A small masked image model, trained from scratch.
Model: 0.501M parameters, 64-pixel images, arch convnext, depths [6, 6], widths [48, 96].
Training: soap at rate 0.0062, batches of 256.
Rows from block 8 of a small masked image model, named by matrix and row number. Rows with one number belong to one neuron. Each number is 500 + 40 x the weight over its row's rms, rounded and kept within 0 to 999. All counts start at 0. Numbers have three digits each.
After each neuron's rows are labels from the 100 images, of 14848, where the neuron reaches its highest value: "strongest on" is what is common among them; "peak on" is the class under the peak. Only what is clearly more common there than usual is listed. The data: aerial photos of the United States (SatlasPretrain). In brackets: how many of the 100.
# fc1: MLP up (model.blocks.8.mlp.fc1.weight, 288x96), inputs 64-95
# fc2: MLP down (model.blocks.8.mlp.fc2.weight, 96x288, transposed), outputs 64-95

fc1.176:500498450500432461511488500431462516470506500513500527442561474479463456512570526465536500500342
fc2.176:437522586500548500479500575476419467520490500449480560527527484464491484504453500510532508480378
strongest on: crop field (40)
peak on: crop field (37)

fc1.99:500502447534488535500415500500500500500550524483541543493494479494422500500508547457500574500500
fc2.99:463500468447463438500500400506500480500500500508500533461495450481500533450550519536500541452500
strongest on: crop field (48)
peak on: crop field (45)

fc1.29:499539559470500439413500431639580435481508500519500500522500514500564454500550455446500487550553
fc2.29:500500500556458466451529500437500406500447535500500500515466541500484500543574500500528471500500
strongest on: building (80)
peak on: building (39)

fc1.23:495549500536512545491506463500554534529514485529399500500500538550500528489477496544500486500486
fc2.23:502500500500500485492529526500500457547469500572492451559466487500491467572616549500505600455550
strongest on: crop field (28)
peak on: crop field (27)

fc1.18:500500500449500546500496547500450500468500500491500416421500539542447500564505500500500540470500
fc2.18:426500500492506481563543491561449500500500464500500500550421500465489586500500541500536403500500
strongest on: crop field (38)
peak on: crop field (34)

fc1.19:500500512500528366500489490510494500505501500604528491500443526500554465474500492570531502500515
fc2.19:500436500500500476500434411500468491500499469530461521500518476500479471449488500427460501451518
strongest on: building (98)
peak on: building (40)

fc1.268:500562500549559499457561491530545419500542532478469500482500500586525587457533461500451500405490
fc2.268:544524532500518539432500500423429509488512478441472540519500436500500510482440549446500420494490
strongest on: building (67)
peak on: building (36)

fc1.124:492500470463537511525500500496516511500497500500522500500477503500481496500559500500388500545545
fc2.124:478517458551448500484499534503500508464500522486517491500505464521500500503533503460389510500518
strongest on: crop field (42)
peak on: crop field (35)

fc1.238:509512456488516485500500481514526500461500500579451468468485474387519509500538516566530488500554
fc2.238:500487517500484453500479437556500484465476500519464516500507500500473500445500484447523468436519
strongest on: building (97)
peak on: building (61)

fc1.171:615512500500500500458555443500500504606500485500415567551491500496439573535464500570541522536440
fc2.171:525504510491474500503500500500530526500500479555520579500500545500500500500391500416505500542500
strongest on: building (95)
peak on: building (43)

fc1.87:505490475500527536454460550436495500500500531504500385426500530421473500500540500459559613423520
fc2.87:500494472478539454500533500559500458484476500534500452436500474565492517454520491500500477345497
strongest on: crop field (45)
peak on: crop field (44)

fc1.193:500500500500500426507517454589567500500500427528526488423508500445460524396500507401500563502500
fc2.193:568500500525500500466443575433512549531615494492468511531500484500510484599467517458513500562514
strongest on: crop field (28)
peak on: crop field (28)

fc1.83:500547530500500488558568503613550430539500500500500500487500456591500581500500546407506533543488
fc2.83:500521541500462533451443500432500437423500538558444561526500463500487500500490509429485383500526
strongest on: building (67)
peak on: building (46)

fc1.146:605483455518500487500500551481571466500500482420482549500441500468437500511598500509483548500477
fc2.146:500542500427494500509482452475456507523494500547500491522500504529486500500500494496427567500462
strongest on: building (73)
peak on: building (55)

fc1.191:500433536531499500467504519525500535495508538499532517458414508565464574476523514452455500456500
fc2.191:563495507500500605500484500535445506544543511538487500489336501452503431500508536500482462480418
strongest on: building (69)
peak on: building (39)

fc1.259:526500500414500554420541500500496511513510442484500500360469451477488500500498518497500528500436
fc2.259:536500474528479538528484444380500539459500500500556500522476508492535460595500497557491500560441
strongest on: building (80)
peak on: building (27)

fc1.159:510504500515532507500508563500454414517526502500353517554500500506499551468500501500500522500500
fc2.159:500532472500461486525503482527496443493565500528503495441441500527531474505535507430465500493572
strongest on: crop field (42)
peak on: crop field (40)

fc1.70:502500465500531500500451486444526510483491521544524524500648526500500477500524560520500520561453
fc2.70:518500500552500382445538500481479543469563474438503500454563458500500432489444465532543500469435
strongest on: crop field (32)
peak on: crop field (27)

fc1.263:482530500500500500500527411458500496452449513498513536500500500385520450486582500500500500521545
fc2.263:432500496578523500450513571540445500495492527482476454533451585553500543558552502500500470524502
strongest on: building (91)
peak on: building (45)

fc1.73:513464532500482514481500498454544500413513542500518487510500408529480523485500311500519444548512
fc2.73:500508440451498555492500551500519500445507500500538445446453604500491500500365412566516528504500
strongest on: building (90)
peak on: building (34)

fc1.98:566432556514483520500481582511465500608506503505494482445478564527534524539498584487511477579483
fc2.98:500588506539490455500552500500500500663500486478527500500527423500500527500500556457503503500524
strongest on: crop field (66)
peak on: crop field (64)

fc1.182:500501510521491522500480500500500416498545500482507500500552447538525499500554500495485429500484
fc2.182:502500529500500525557500500587508500491511500522507500500500500500531474520422434500457461500500
strongest on: crop field (45)
peak on: crop field (40)

fc1.27:500515554449500503550705549591571500500500467500515488458500500502441462500500500545500500528438
fc2.27:505500487553500500500391518442536547500500517500500500500500423456465490500509500522535500541489
strongest on: crop field (33)
peak on: crop field (31)

fc1.33:500500489500548451487455450500442500456500500517553472500500483500500495500500500537591440510438
fc2.33:516524518501509568512500458565500453460568500500436500497469460500496521500416519471613500497484
strongest on: crop field (41)
peak on: crop field (39)

fc1.162:498621500460496500439502417500506523535500496584513547436530513514500474500486500603500466493468
fc2.162:471431470446573451500441500500500503496500538573472494555479500514500500499500463500506545454500
strongest on: building (99)
peak on: building (39)

fc1.129:549478479500500428447500500500515465474442498440500524459500444442492556420510510530479497429492
fc2.129:541560516511523545500454427528484515442500500524476486443500541500500500557469494500500484559453
strongest on: building (72)
peak on: building (56)

fc1.276:496500500469481500546414468500474559500500541500561490496608528543554500500500543517421500500500
fc2.276:500514541500500534531577466449535477523554524434509532511519516500526500500446466500446500500500
strongest on: crop field (57)
peak on: crop field (53)

fc1.241:482431441500500500500484500511472504500453511459500470539478500528486500468494500454461500492487
fc2.241:463494552447536476442500426500533460496431457480505495501481500472477495495497500500386464500501
strongest on: crop field (42)
peak on: crop field (41)

fc1.272:500500469509500472500500540500500500526499500500561500558462486570458478500497509472500554575500
fc2.272:500499534495534500500593500500507500511500556570500442639563465501490490500431500412497500500500
strongest on: crop field (44)
peak on: crop field (43)

fc1.243:477525500563500500449500402500531445500596485530423590500500479491500500500500500586542440565500
fc2.243:500551532463561476528600500500500500527477498568500476511500570499496516500500500567500500500496
strongest on: building (93)
peak on: building (33)

fc1.6:506500479500475500417500500558500526500500500484473532455492533511406420496479500653467495519541
fc2.6:477500520500523500519500473554500572470500500500519550449500424489472500472431500448500500500500
strongest on: crop field (45)
peak on: crop field (43)

fc1.156:500424527467535547534514514517541482500529496450448500542585500543470540500456474507488514500368
fc2.156:488527504519467584498500500474475437578490472469507499500575492500460467497543500484518490500482
strongest on: crop field (39)
peak on: crop field (32)

fc1.170:625493500523538500500504563500481500496522500500500508500515492500500500476500500508500530486500
fc2.170:528555517576502441452521546500483500461446494535526503546500477459479445480566500500500527414554
strongest on: crop field (46)
peak on: crop field (43)

fc1.46:500500472500500476449547514480500440500500518587454479500569502413521500584481500500500411579500
fc2.46:551442500500500500433470615520492487500513548519516503500505500500500565500398500500542500604541
strongest on: building (88)
peak on: building (44)

fc1.142:484519518570537500530544500528500500476500486500500512495513500419542500534500517439437469500512
fc2.142:500504500534500500500450434437500500500500500500485492506500489606535484500500506548500500500489
strongest on: crop field (30)
peak on: crop field (30)

fc1.68:461556483539500559414515608485569537513552605454500475539525500539496500517500531472451500535500
fc2.68:465485487500487437500500500440500500500430564501525466508465461508479431490500452500474500500517
strongest on: crop field (32)
peak on: crop field (29)

fc1.89:489596430501500484500529528489538445500500447590483456560496499414509512500435465472500500572517
fc2.89:500377500537479507500452365500500548500500463500470476509500500509500413532500500500514500500500
strongest on: building (95)
peak on: building (46)

fc1.80:500518593569516500500472500500500495500453522541449527436488500423500571500494500718531500522500
fc2.80:500500507500500500537552497512526500500500500488500459513511518500500395500492520309490500512480
strongest on: building (94)
peak on: building (38)

fc1.59:500486500436562495566500513546500500500446500500500533437593474439475500500500495436448500500473
fc2.59:491479500500453500500521458543508500500500542539542519457554485536500564500494475500445578500537
strongest on: crop field (25)
peak on: building (32)

fc1.219:501528560500501444500528500554490500500500559500422587543500533500511500474500500500500464473500
fc2.219:500500504494500443500500500451481500537500500469490500500474437500449501500500470442500477525557
strongest on: building (74)
peak on: building (47)

fc1.218:495535474525547522500500552518457493500469472500561500463569500500493522450500487500430467469357
fc2.218:522492462528500505500500500500486513500504458465500462480448519534500537500437500515480500503397
strongest on: crop field (66)
peak on: crop field (65)

fc1.270:489561535520583485512484432462556469497471523547454450468500465499500584470540470474500598500485
fc2.270:495500472500500564528478451528468471500481500519496500474398475500500464505530478500517440456466
strongest on: building (75)
peak on: building (27)

fc1.167:464518505500500506566500500475513500463500610500500510468657439500443488500524386519548504500487
fc2.167:500477500500517457500501480500508500451469598476497504500492504499455500500470373500500479486538
strongest on: crop field (48)
peak on: crop field (47)

fc1.252:500454465459500554500490456425496543503492500500494424422604488500462500477571500508528535500491
fc2.252:517530481509500500409523488503484500500524455524491586544528500500462513500459488500528490444479
strongest on: building (86)
peak on: building (29)

fc1.40:519406526552424500494426500463532522471513491500583509443541490500458500500500532500517460500500
fc2.40:531555494500526466430500578563450500500437500474500500556500500469479530500555579500565579442500
strongest on: crop field (47)
peak on: crop field (45)

fc1.134:500500527522479500456506461556506449521519500500521614528472530461500436500560535500488584532500
fc2.134:533488418519422489500500488500552500553549500500500609500563395500522506483593531506500567473516
strongest on: crop field (29)
peak on: crop field (27)

fc1.242:528585500409453450409495482510542494483512507571500510455446486500521491466500570481500554533473
fc2.242:544491493500438536514474406472500496526500462491529500500501500500517497526530580500496546592512
strongest on: building (98)
peak on: building (61)

fc1.109:500495482509496500456499491532494516487492476629520530500489471413492462500481500489500500500503
fc2.109:521561500531459540500500401550524458550521500546500511452500467458500500443500500500493507500474
strongest on: building (83)
peak on: building (41)

fc1.114:508462500572537500506494522526500481483500443474546419420468479521487455500500500534500342490500
fc2.114:486500500514527513500469500500500500440458419439504422500399577470500430530415502519503353505428
strongest on: crop field (35)
peak on: crop field (33)

fc1.197:500475449468508481546462499529490565473461500500481496500551508583513448500522572506500467500601
fc2.197:500568504500501519524500420500505544463500493500537527500500466523500379461500500502500472481500
strongest on: crop field (58)
peak on: crop field (57)

fc1.56:490457513500500338436529447449500500430500531562493500511562478556544436500504525594491460479511
fc2.56:500535471500510474500524500500500460460465500500500531500524508500478583436541500521471478366500
strongest on: building (96)
peak on: building (29)

fc1.202:531494467474506500482524507473450527465479500500540472436409476531501500507593497545591488516549
fc2.202:496480466500500478483500491500500477490500500448489500528448538500495571500480500500548497521560
strongest on: crop field (43)
peak on: crop field (43)