python train.py --color_jitter=0.1 --norm="layernorm" --beta2=0.999
Rows from block 2, named by matrix and row number. Rows with one number belong to one neuron. Each number is 128 + 32 x the weight over its row's rms, rounded and kept within 0 to 255. All counts start at 0. Numbers have three digits each. After the name is the row's rms in percent of the matrix's.
# fc1: MLP up (model.blocks.2.mlp.fc1.weight, 144x48), inputs 24-47
# fc2: MLP down (model.blocks.2.mlp.fc2.weight, 48x144, transposed), outputs 24-47
fc1.0 103:131128128080147147179161128102152178128161128119128052128165088141104131
fc1.1 075:116128095128128128163128136128161128128128115161156087144208150078128079
fc1.2 154:106091169106128114089094100173088092093089128081128105089096113099073095
fc1.3 097:104128128128071055161128128013112128128128157142128067192108154139128147
fc1.4 031:128128086128128128128128137107073096168100128140128128175128128181112102
fc1.5 069:141111152128128102128128071128169128014128128168128135134171128128118153
fc1.6 083:168147128102128117174173159128125067064151111074167120124103116126103143
fc1.7 044:253187128128060128128128140128128128128166128128167147128128128128128128
fc1.8 124:192106065076128174090128147152128132148155135130181158174183141116183162
fc1.10 118:173128163128107083101128128112128118144128128077153095128128132128065122
fc1.11 052:065114128128092128128153128128248128150128166193128128128187128128080158
fc1.12 102:128162126107128106082107131203152128104086135072107128174089102103072105
fc1.13 100:128109108068128110098131153095128110090129128108124128095128159111127198
fc1.14 102:040110156099059133128133107128103128096128128090094078161128144112128095
fc1.15 114:098164086128085084113103128107124128128022099104108114128054128085102128
fc1.16 087:090128098073118191128132128128170128187145167166140121143145128185128128
fc1.17 127:128128128080148128087128128136171128201128135142103128161091138151128119
fc1.18 061:128068128074118180168128095128128072088128153128128114128149216153128105
fc1.19 085:093082086128155108125128097105251128128128129128096060128083128149101109
fc1.20 109:128082127106117128087115093167111128128100110082128128107163162142121066
fc1.21 148:128109114128066104075099103128128123128084171126128126157104132128184074
fc1.22 109:151103080087082128050087111092110128135073128128128101144111128113128119
fc1.23 090:128127102128166091097147136163185147063178139087160092142128157169084172
fc1.24 101:128067163145128128075162136187093147167128093128183128083128150128128128
fc1.25 078:128172057158172106166221128152155119091091107158128128160128128080128128
fc1.26 081:128128150128128068111059039147197128101128087116137114133128127096170105
fc1.27 107:112128156106128128128134084128160113053128128128128076085181131154091100
fc1.28 112:056128097061128156108128106128098099202100128078100128107086098093093093
fc1.29 106:134068090115128127128066144128173128147092128164128141133128149127128103
fc1.30 080:080128128128128121128055106162128128089128109103128096128145078147128128
fc1.31 090:099128170097185157152175090148179087128137128205180109172147137128163164
fc1.32 095:128156074090148128128073092126204128132108128079093126128128069127113083
fc1.33 107:132091066128128144057128124160158128106106144071122128169105096089128099
fc1.34 111:091074139121194075128128133018130130128131170128106089142112128092128115
fc1.35 096:077128132128128136101089108150128128068021128085128106130115088118092084
fc1.36 093:137215124170125128170128159124099046157087128156156116185157159128130128
fc1.37 100:076100128116076082145108113078082098100128112098108128155116104085128105
fc1.38 127:150128128183189131167087111161128128107064128128139072128082064106119138
fc1.39 130:128128118085131095063101115202078144072108135104106162168079099097160095
fc1.40 083:094086182161163147167135180167095160145156133138187138171152056103128174
fc1.41 114:086128108128099073128103112035071105094138128087120114099128128128102078
fc1.42 106:105113128049128079128096058128080128151092147128117128128076103129128128
fc1.43 148:095151096119089086128100128095135085132066082128090088128023160104098097
fc1.44 068:120075128128158127212128157128163195134070097114151128200190041120128086
fc1.45 128:142133128128132118162193153172144145174171125111176133156150116146195163
fc1.46 099:177154128143147128153170128138128159138088128221176087158110187136155098
fc1.47 105:105080061158147203128128128138153101083083138180100052133159112105159183
fc1.48 103:123115066061103139124085119147062134113096162128093128160122128140024128
fc1.49 110:128151123128082139128147149128082097131081101128107070136124128128123128
fc1.50 047:208128128147128169128128131128128128128219128141138128148128193112128128
fc1.51 089:128124128128151134128171133097157109194125133160128059117165128191103163
fc1.52 086:155101065082118118128185113164139194158128131167184122128116154073177128
fc1.53 074:128130103087128125176128066128046161114201128140175182128150142128128087
fc1.54 029:121128128089097128089128080128128093119128085128107128128029179099131118
fc1.55 088:110121128148128226165106096132118124163105128128177172128128113137114128
fc1.56 086:070128094128071106089138080066083137088161128096112143128117127162159134
fc1.57 072:130128159107120127153128092128128248019091116128172128185109128086128144
fc1.58 107:098102085153068082059103128114118080139122128128128098119116042130118128
fc1.59 113:209147128146128130098064152174024145155145110171181118128128141128111128
fc1.60 104:150128160113086195136112068128128128162141100166125128132162138176128164
fc1.61 082:128128127128096074107116128077083164234143092115163128108117148152153144
fc1.62 123:081093080128050128086098105128139128142075134133108093089128131120099128
fc1.63 103:164061182106181128122128118128078128114129128074178092105104158147123127
fc1.64 037:074128128128128128128128128128128128128064128089128128040128026109059128
fc1.65 077:128128128165106140138128135214062128204128128087128156128073142128117105
fc1.66 082:124129128128091128128128082096100105128101097091133128128118123128058128
fc1.67 133:077095128128146150098082115163071128080122128139124128153108115120128080
fc1.68 072:192129143108092142179174099063128109139182068128129128170205163155154128
fc1.69 106:120080128132118128068138117214077128060128152187135123128119128095141128
fc1.70 109:128128220156128133091105164128089128117128149119125060141095133128096113
fc1.71 091:110128147152103128164183151143100168167184106112193119139159163135128136
fc1.72 079:039095128079128093128109138143160132222128107177142217128128185139099128
fc1.73 088:095128128138128155128128128128052128083145098154109087117056128128128187
fc1.74 083:170148189128150128102138128128128174164123049082179078091112088128120128
fc1.75 075:106064128134122085128092128176110128254177128128128128138128088128128159
fc1.76 096:128104128071128128176152128128115133128210136155141134175156202176163128
fc1.77 135:104098047152169146083092147061098115105119128128154094123108128097128105
fc1.78 086:128128073127140073155128123128133149124130128083128105169100132109145128
fc1.79 092:099094197130128169181181165110128155128115148112153157159128128081161128
fc1.80 093:128154128076052156149125106116128107176128128189143104134201179109192128
fc1.81 124:157078123145128123088090080128181070028133075123128107128112095128128128
fc1.82 138:114128128109134091104076093128070107098082119101086116128118096128118098
fc1.83 089:128062128069128128154161116128114128155114128128170114134196009103128124
fc1.84 093:103188138128155138144070056128125128104058128128128116115121131098128125
fc1.85 101:051128140085059165082128128128120128128115078128128144085108105128184149
fc1.86 112:124105158097080094128102111112079099128133105086127124096128161060094128
fc1.87 125:128064128109110128101086073128128089128117122057076122101128077089133088
fc1.88 119:147154128128154168166162140146221142157121128161142133172128150151127128
fc1.89 110:095091065093128067120128128090132113085121128081128128125088110128083128
fc1.90 095:152095165164128079128113122128227144128133155108128179147117170128099096
fc1.91 102:114107211131149128089067168083128076163128128124172095120128128128140128
fc1.92 095:102144128078176095155155122139131101079068126080181128128108148108128070
fc1.93 170:092120098128158128105114128135099116088128124140120145128128102105000128
fc1.94 093:128128096112087180155086075175144128110185128103157076128128128128134128
fc1.95 082:128128120147183128128128128148127102106128144128128087139085128095146103
fc1.96 091:177087128128128120128139128128180128128128128189128149128197128128128152
fc1.97 089:130162202118128128128088083113040128102128152128127065129128108122128094
fc1.98 096:068163121128162167107104095082128128122078128128196205151105142127128109
fc1.99 153:103087128128125134115120104085128128145145164081106128139089128106105075
fc1.100 142:083128084092091126145128128068136130061128128097128033128116147131115091
fc1.101 081:150107080163109136148125133128104133105098128112175128169037171073079122
fc1.102 073:126174128095128128128123112152096079128120128140159085128165128128118166
fc1.103 066:128128128128128128128128117128128128026098128051128128128128128119093109
fc1.104 117:126133107060092178090091128189128096030109087128108098128080116084121083
fc1.105 085:094178128110094128128175200120163128128124091156166128117175102126104128
fc1.106 069:090128126184121128196177118157128101128082128107172148128128151128055157
fc1.107 113:123128077147132116102076094121120108082078124088117105104115128144106091
fc1.108 119:128128128128128132128128158091108082084133115128128087137095148145132130
fc1.109 095:137128136204177113164146142147128093074128128128123123166139134142173129
fc1.110 058:105058184128091128128128049128128081128149128128109128128139128071213128
fc1.111 110:165123105097137105155094132175128117207038160128086084137130154128118125
fc1.112 102:100128070093128128128080142080249138128174128082128128094069125095124103
fc1.113 097:111130066127160100098097137091087167081090128128156128128150146088159116
fc1.114 079:147102119173103128128128110122138092115075101128128128128070052128128095
fc1.115 095:115128190136087128167128191157128099111148122166143128128128165165125128
fc1.116 123:173133127128137138128137115196095182160155128128147149189105139128124088
fc1.117 078:135128128084128099182180118132128148133079106128177128160033207128130107
fc1.118 087:105128128056128162128128100092166128183134174157179128160128097115128128
fc1.119 083:128128128187133128128164092128128128173183110174154111098115107128128128
fc1.120 108:120128140139128165094128109180120136128142128128128128141128162128128121
fc1.121 123:104026087101110128065149133128128081129128101103102141061111096065081122
fc1.122 122:128110054124107172107102128062092117147109159128177082139128133104183128
fc1.123 076:136103075095134128175128051128156128128128128128155120128147250128128128
fc1.124 095:128181162136164119154156122149122147129140143143180124169038205128135128
fc1.125 147:143116110127128128128074117122094082128128128097118095116068128128000072
fc1.126 088:099077047178112107083088128102122080128128130128142128130058128105106099
fc1.127 048:093128128128138128128039128195128091128128098000123128165128128128128128
fc1.128 072:064135048169088128128073128128156128235118128128128108174115101128157128
fc1.129 094:108128128071134090101089128168075128095099168181130128144067128147128115
fc1.130 095:158174149181145141174160092172143171130108136113182128128128128189157110
fc1.131 109:131111143102128048150128105123158139174111112123146128088114128171127128
fc1.132 118:128168147071125126108096145162113128200146128106129059124123127113116136
fc1.133 098:196157135129096008151121185128101158128088128109128094135128173128128134
fc1.134 078:104074128112097132131068165168182086124128105080123084128083128128128080
fc1.135 119:058128087128131128128146125056110128187188128148099143159097128128137094
fc1.136 091:129087128084089128125069115128128128145103128072128065077128066101118097
fc1.137 088:039162128137082102128128058117212128189170128103128134149165128119189128
fc1.138 079:133128101128082164073186145168162128091128103080144150078178129128128128
fc1.139 119:121051209131128171057128180089151090155128128128188067111129143100119128
fc1.140 109:150093128091106089075113128065039046110147128154150128096131101128128119
fc1.141 124:099150084114094177063131128089128096071107105128134108128088128093104129
fc1.142 078:037114174185068154111128113124128162146073081194128132119128123087128170
fc1.143 110:250074127123128203128128123122115093157138128153202152128128199180128128
fc2.0 084:128128126116172169128199128112127128120107068128176098091067107080128144
fc2.1 091:127128142128112145117151128095128143128153084233143095121106128128120049
fc2.2 106:128114123147128128128076108127180128128128128149142128128111128128113159
fc2.3 101:174144062170126117146128097158114119128118182071131145128164089092185091
fc2.4 036:076128091128061106128128128144128065128069140128144128069128128056128128
fc2.5 096:128078073165128169130128135128212055164119128087128139108108092153105128
fc2.6 105:142128128146087128110170140089147134127127125045132118136174128112123128
fc2.7 027:128128128128128128128128128128080128128128128128091128128128128159128200
fc2.8 095:089140121104128128128076128150117087192148109177128097132128128128136101
fc2.10 115:167128162131115097128111128079128114123128128119128128128105109047075171
fc2.11 050:128156128128128128128128128072204128128128110128128128128128153157128028
fc2.12 078:128101128128086128128164128188128126164128093170180128177151128146130077
fc2.13 107:116169164185173152175174119128092117146128102128128121111059128128128138
fc2.14 108:128145103128134109094140093105103122128110099104128100059128095128142128
fc2.15 096:128128128140156103120105194145128194128164111063162128128102128078112128
fc2.16 122:090105188155128097131146159101207107142138114128072084128128125128141127
fc2.17 130:196068111184120116157101128164128163111150219157170108108128134169135091
fc2.18 090:087138154128081128179157128098139125132106128103171110090124087099111168
fc2.19 130:128128123100118128153135143144137118092150101174118078136128128078128117
fc2.20 067:128155128113113088144094128198088128109221128128043128128193128128115128
fc2.21 115:128112128128125128128103135175101148117132226139162128161153147222128089
fc2.22 106:152095112128075128178175114171071128207128074082128168095128128140146138
fc2.23 124:128128128128147051119123084112128093100128064070078153075128139128134172
fc2.24 087:128162128134187128128128128181127169097114084082123128128151128128096166
fc2.25 111:107128112100090136108107178128146206163165128154222127128117128116080128
fc2.26 092:125128159196084194142130085064140128148179166128112128198139130196103154
fc2.27 139:127113133092113128077128082128090129081124187169180182127150128128128128
fc2.28 079:127214161129133131089103111119128087128148128164108068128137127087151094
fc2.29 103:130100186184069104103128098154158168153144128119126128137125128174169146
fc2.30 059:137128058109183128128128128062200128156143128128128146128151101142103147
fc2.31 114:119158141113072168111120128138103232128145156152149088085081104059153135
fc2.32 092:128038098199084128139128185128128097128128141128128082141128129094200128
fc2.33 113:124128128138115128131128146148108164128158134177191120129177148191207071
fc2.34 103:190123111128183128166128124128177133119069174128091128135105127089133143
fc2.35 117:133114128128110069107166108115128099060111128080095142085180103077121140
fc2.36 104:128142128135093154092171160127128250125169100128128109115130131095166102
fc2.37 091:113128120123128153133142095139128113105128156044162117089103149093128175
fc2.38 112:088132130188073128094128126098175115152157128170150151122065131165113128
fc2.39 099:159128124121118149165165128128132124164128065107128077106128131149163128
fc2.40 110:128102128128090152168156073146141128128164143030128114155049176127105083
fc2.41 112:158163128128121128085128128113130128153128128128104089078121132213127067
fc2.42 086:134181132123097153154128101126090084126100131128148108032111128110128160
fc2.43 150:094158164099180135114098152094082120145102128128079104128056128120139149
fc2.44 106:100086134128128146147128090136138054129164128147186128118059183138128118
fc2.45 116:126089147125128137128128105128077114109128129043162125037092124077111169
fc2.46 104:104151139128130150094128132128118109145155138249128095149122119175128087
fc2.47 100:128043143131128161085128150178123165128128107157167113128111136192132093
fc2.48 081:120155128087128099146175128128128138182128071078128128101160132096128046
fc2.49 112:096053056142080123128128131128124092178141128128102128099114128128125162
fc2.50 053:128128164128128128097177128128128128083128128128128133128126134152128153
fc2.51 113:122128128120128148082128128094163099114112076146106090064125128136096031
fc2.52 103:119127102128192128168089130128090113167158168203172124125116110128161121
fc2.53 092:128181099155128128173135118139168121054127174101174100098129066105128119
fc2.54 011:128128128128128201128128128128128128128128128128128128128129128175128014
fc2.55 100:147109128128128156153128148128078112128128128076157107071140088128147104
fc2.56 091:158077159128124128128104128189066167179128128128114095128128136164182088
fc2.57 116:102082128108141145162122108128154038161128122116126128102128125172094176
fc2.58 130:113016138192092135179128113128140128128126138159120101121185110111149128
fc2.59 089:132101128128128128127128144194053118075120124128132128142174128145128128
fc2.60 105:110128192092129101128095115153128103184100128138171205129160128160140146
fc2.61 131:055137063097128150067095161128208108142172157128062092102132128128083133
fc2.62 104:123128128101071080128128123130111128175193137101071117147128128169117058
fc2.63 105:128179128090063135156128128128132054149128154128051143089128128128097117
fc2.64 031:128136101128128128128128128084253128077128128128128128128128128128128128
fc2.65 098:128195113083140069128121145162101128094128128131128128110128129143098128
fc2.66 061:128128071128063128128128128135128128128128128021128128067181128128128128
fc2.67 111:090170104147160128128128128133128133095111069098092061135150128128092128
fc2.68 074:165128138128102141128128119128115046147107142119192141151162058089100128
fc2.69 099:128224193128137154168089126192180138113128113128112128097128128128128110
fc2.70 130:128188156128166138154128114111148128133128103128148128106095128090103234
fc2.71 110:157068146128128154128128127121169095103129122078096069086106115065168128
fc2.72 077:128187164171128128168129128128118128189128161134128128083161157128128065
fc2.73 084:170143112140168128128128128128128128109128097128167128085190128160099119
fc2.74 093:165156067152114140138053128179199178081128173171128128133128128075088153
fc2.75 097:083180139128152128157200125144157148088135128178128103128166092105128095
fc2.76 111:166174117128143133150175095107143071149128153128140146059104122103070100
fc2.77 122:152103101140152070104177126128081156148128222128137166134162143128175069
fc2.78 098:128108162131095128128128133104158016128085102165155127162176128128103128
fc2.79 091:162128160153166160147128122099168070145054128036128150128128128128157110
fc2.80 098:165128176140128160188128144141035125153147128159128058185114094130128138
fc2.81 111:161099073128164164125128112130128113128100112100132086145177161133093139
fc2.82 098:155128111145173203109128128126128114064104140141128159112123130122104128
fc2.83 123:127098135128125118132139081103108144087128087142141084109063160093128053
fc2.84 089:128150081141128128128128167128213154133128162143106128084170050113128128
fc2.85 118:164092175113169128065081108107167155128134102167128160123134128130107128
fc2.86 097:144153146145128128128128111102138074107098140059114128165183103128065123
fc2.87 083:146157169119128189128128100126128147149128091128128163132144102133089093
fc2.88 128:128128128104173199078128115110104128110093128164101149072109079128132147
fc2.89 084:130094181147132152128128160080053128128128117061163128128075128137178128
fc2.90 091:199085127128180128139128201151118167145146145189128128131097138205128128
fc2.91 094:167128099116199128118127119128103128128128184128128198128128128128114178
fc2.92 104:115102120113108136128154157105092130195191128189108093187110128106128155
fc2.93 105:137127128102154128084087134100096104099116110128080104123128101141089083
fc2.94 085:117093127103128069128128128095082083162128128149151040119150126204099176
fc2.95 105:095150128094148143128096126120128100128137120128096097100050086128126152
fc2.96 096:156116175128128182210148091112122162128072128128128128178104122093120128
fc2.97 094:131138128099128192128119088128128128121096165070104144128128111152128112
fc2.98 090:128098156097128181164128151153123147163136178057125154103094088128080189
fc2.99 129:128128128109133128156119171113189144114153144128107105128128128057079153
fc2.100 093:103128100153128146114150128081094058088134189128078082128128128160098128
fc2.101 088:146135134113128209146103146128128140122128130057135142111151084193128128
fc2.102 112:154128155128082128160146130144128104110100150146096177121128066070128099
fc2.103 044:128128128128151128054128128128128128128128128128128128128128046187128128
fc2.104 090:128058126145074128121128151142128083132128128103082055128128113128128157
fc2.105 108:186151177183109145093060108128180171114128155144125122160148128095128076
fc2.106 075:156129128096089128128086170111122134139128128087154118128148018128128181
fc2.107 114:128128139128170164104128128078067151100140084128103141096090090110160119
fc2.108 144:145114240172134152128080128130103128119128168130138108090130145177116142
fc2.109 077:128071128097082153113128077107174085128122154163136128128103128128128173
fc2.110 047:081143128112160128128128128128128241128128128136128137128128085128128101
fc2.111 098:165101167180130132096123128128128129169153202128181137148139126135128086
fc2.112 091:105082206133093128105092135120105128128128128128072113200089128192119089
fc2.113 093:128071128124144128151097140128191113128128128084152154134098128128213099
fc2.114 094:149081136148128173128092157189051174097130128090128169119128128133129148
fc2.115 112:155153137117144158128128128128128173099094148128110196128107121067059078
fc2.116 133:128210128166145128088128105161111100118128128128223075128137126141128151
fc2.117 112:128191128128128122129128186106128099128128141175128128120128078147100128
fc2.118 124:116159103069158139181129092131122124128152166128131132093106080119078128
fc2.119 088:105104118016128190077108151162140100063128190166160128128113128080131149
fc2.120 073:085128128128144064089161128157179091128112128124128128128120128128047065
fc2.121 102:150091177128121177144128117133103153127110128158154110172147086127219112
fc2.122 131:120128076128126100144102114198063155118161128140195128128161128203204128
fc2.123 097:092144163151100128107135184149113128148168137141170107130137031175164175
fc2.124 102:128133128131128137129164164168128087119103134105134114129237053156128182
fc2.125 103:067128099128140128151128180068128103128128105131128142074139128035098128
fc2.126 101:117112057128128105180150187155132128087148128128128128087065128065128168
fc2.127 048:057128179128171128052202128119035128128108128128128178128146128078051122
fc2.128 113:125130100082096128086101128128090128143071143128159125145128132144135011
fc2.129 087:111126200044110128149137125110177109127128128123130117102099157090137163
fc2.130 105:137128128158128100128158128128111118121175144128128167120128116171147128
fc2.131 115:128160059050128128118128134128123075151100072156076098098105102128110099
fc2.132 090:116166144141150091035152128124124098128075128146095128162144150128072143
fc2.133 073:128126091157128128156215139082166066128096111104099101131107128128077077
fc2.134 064:082064128115128139128164128100128095109128147128128108169151176092128128
fc2.135 117:100077128135128098140128146116072134100096121142153173088128128095156128
fc2.136 072:128147147087128128128158118128123128133128128128123126182070128128128151
fc2.137 089:137109131128178117150174149084159128075211150128173128128131128126069128
fc2.138 101:121147052140136105147128128134128128087165108149070128128163128149128128
fc2.139 119:078153117099154196144127143081130136127036111097131091098100128074128181
fc2.140 128:071128062181118128134089128159128095174128136128163125090128128106128144
fc2.141 122:128135105128078118128100141128149146067155071131143089102098183087192128
fc2.142 089:187128151128199124108137192128128186135120096140128127187144132128098128
fc2.143 075:128151145128106116171128128128145056080156092128058128041168169098098172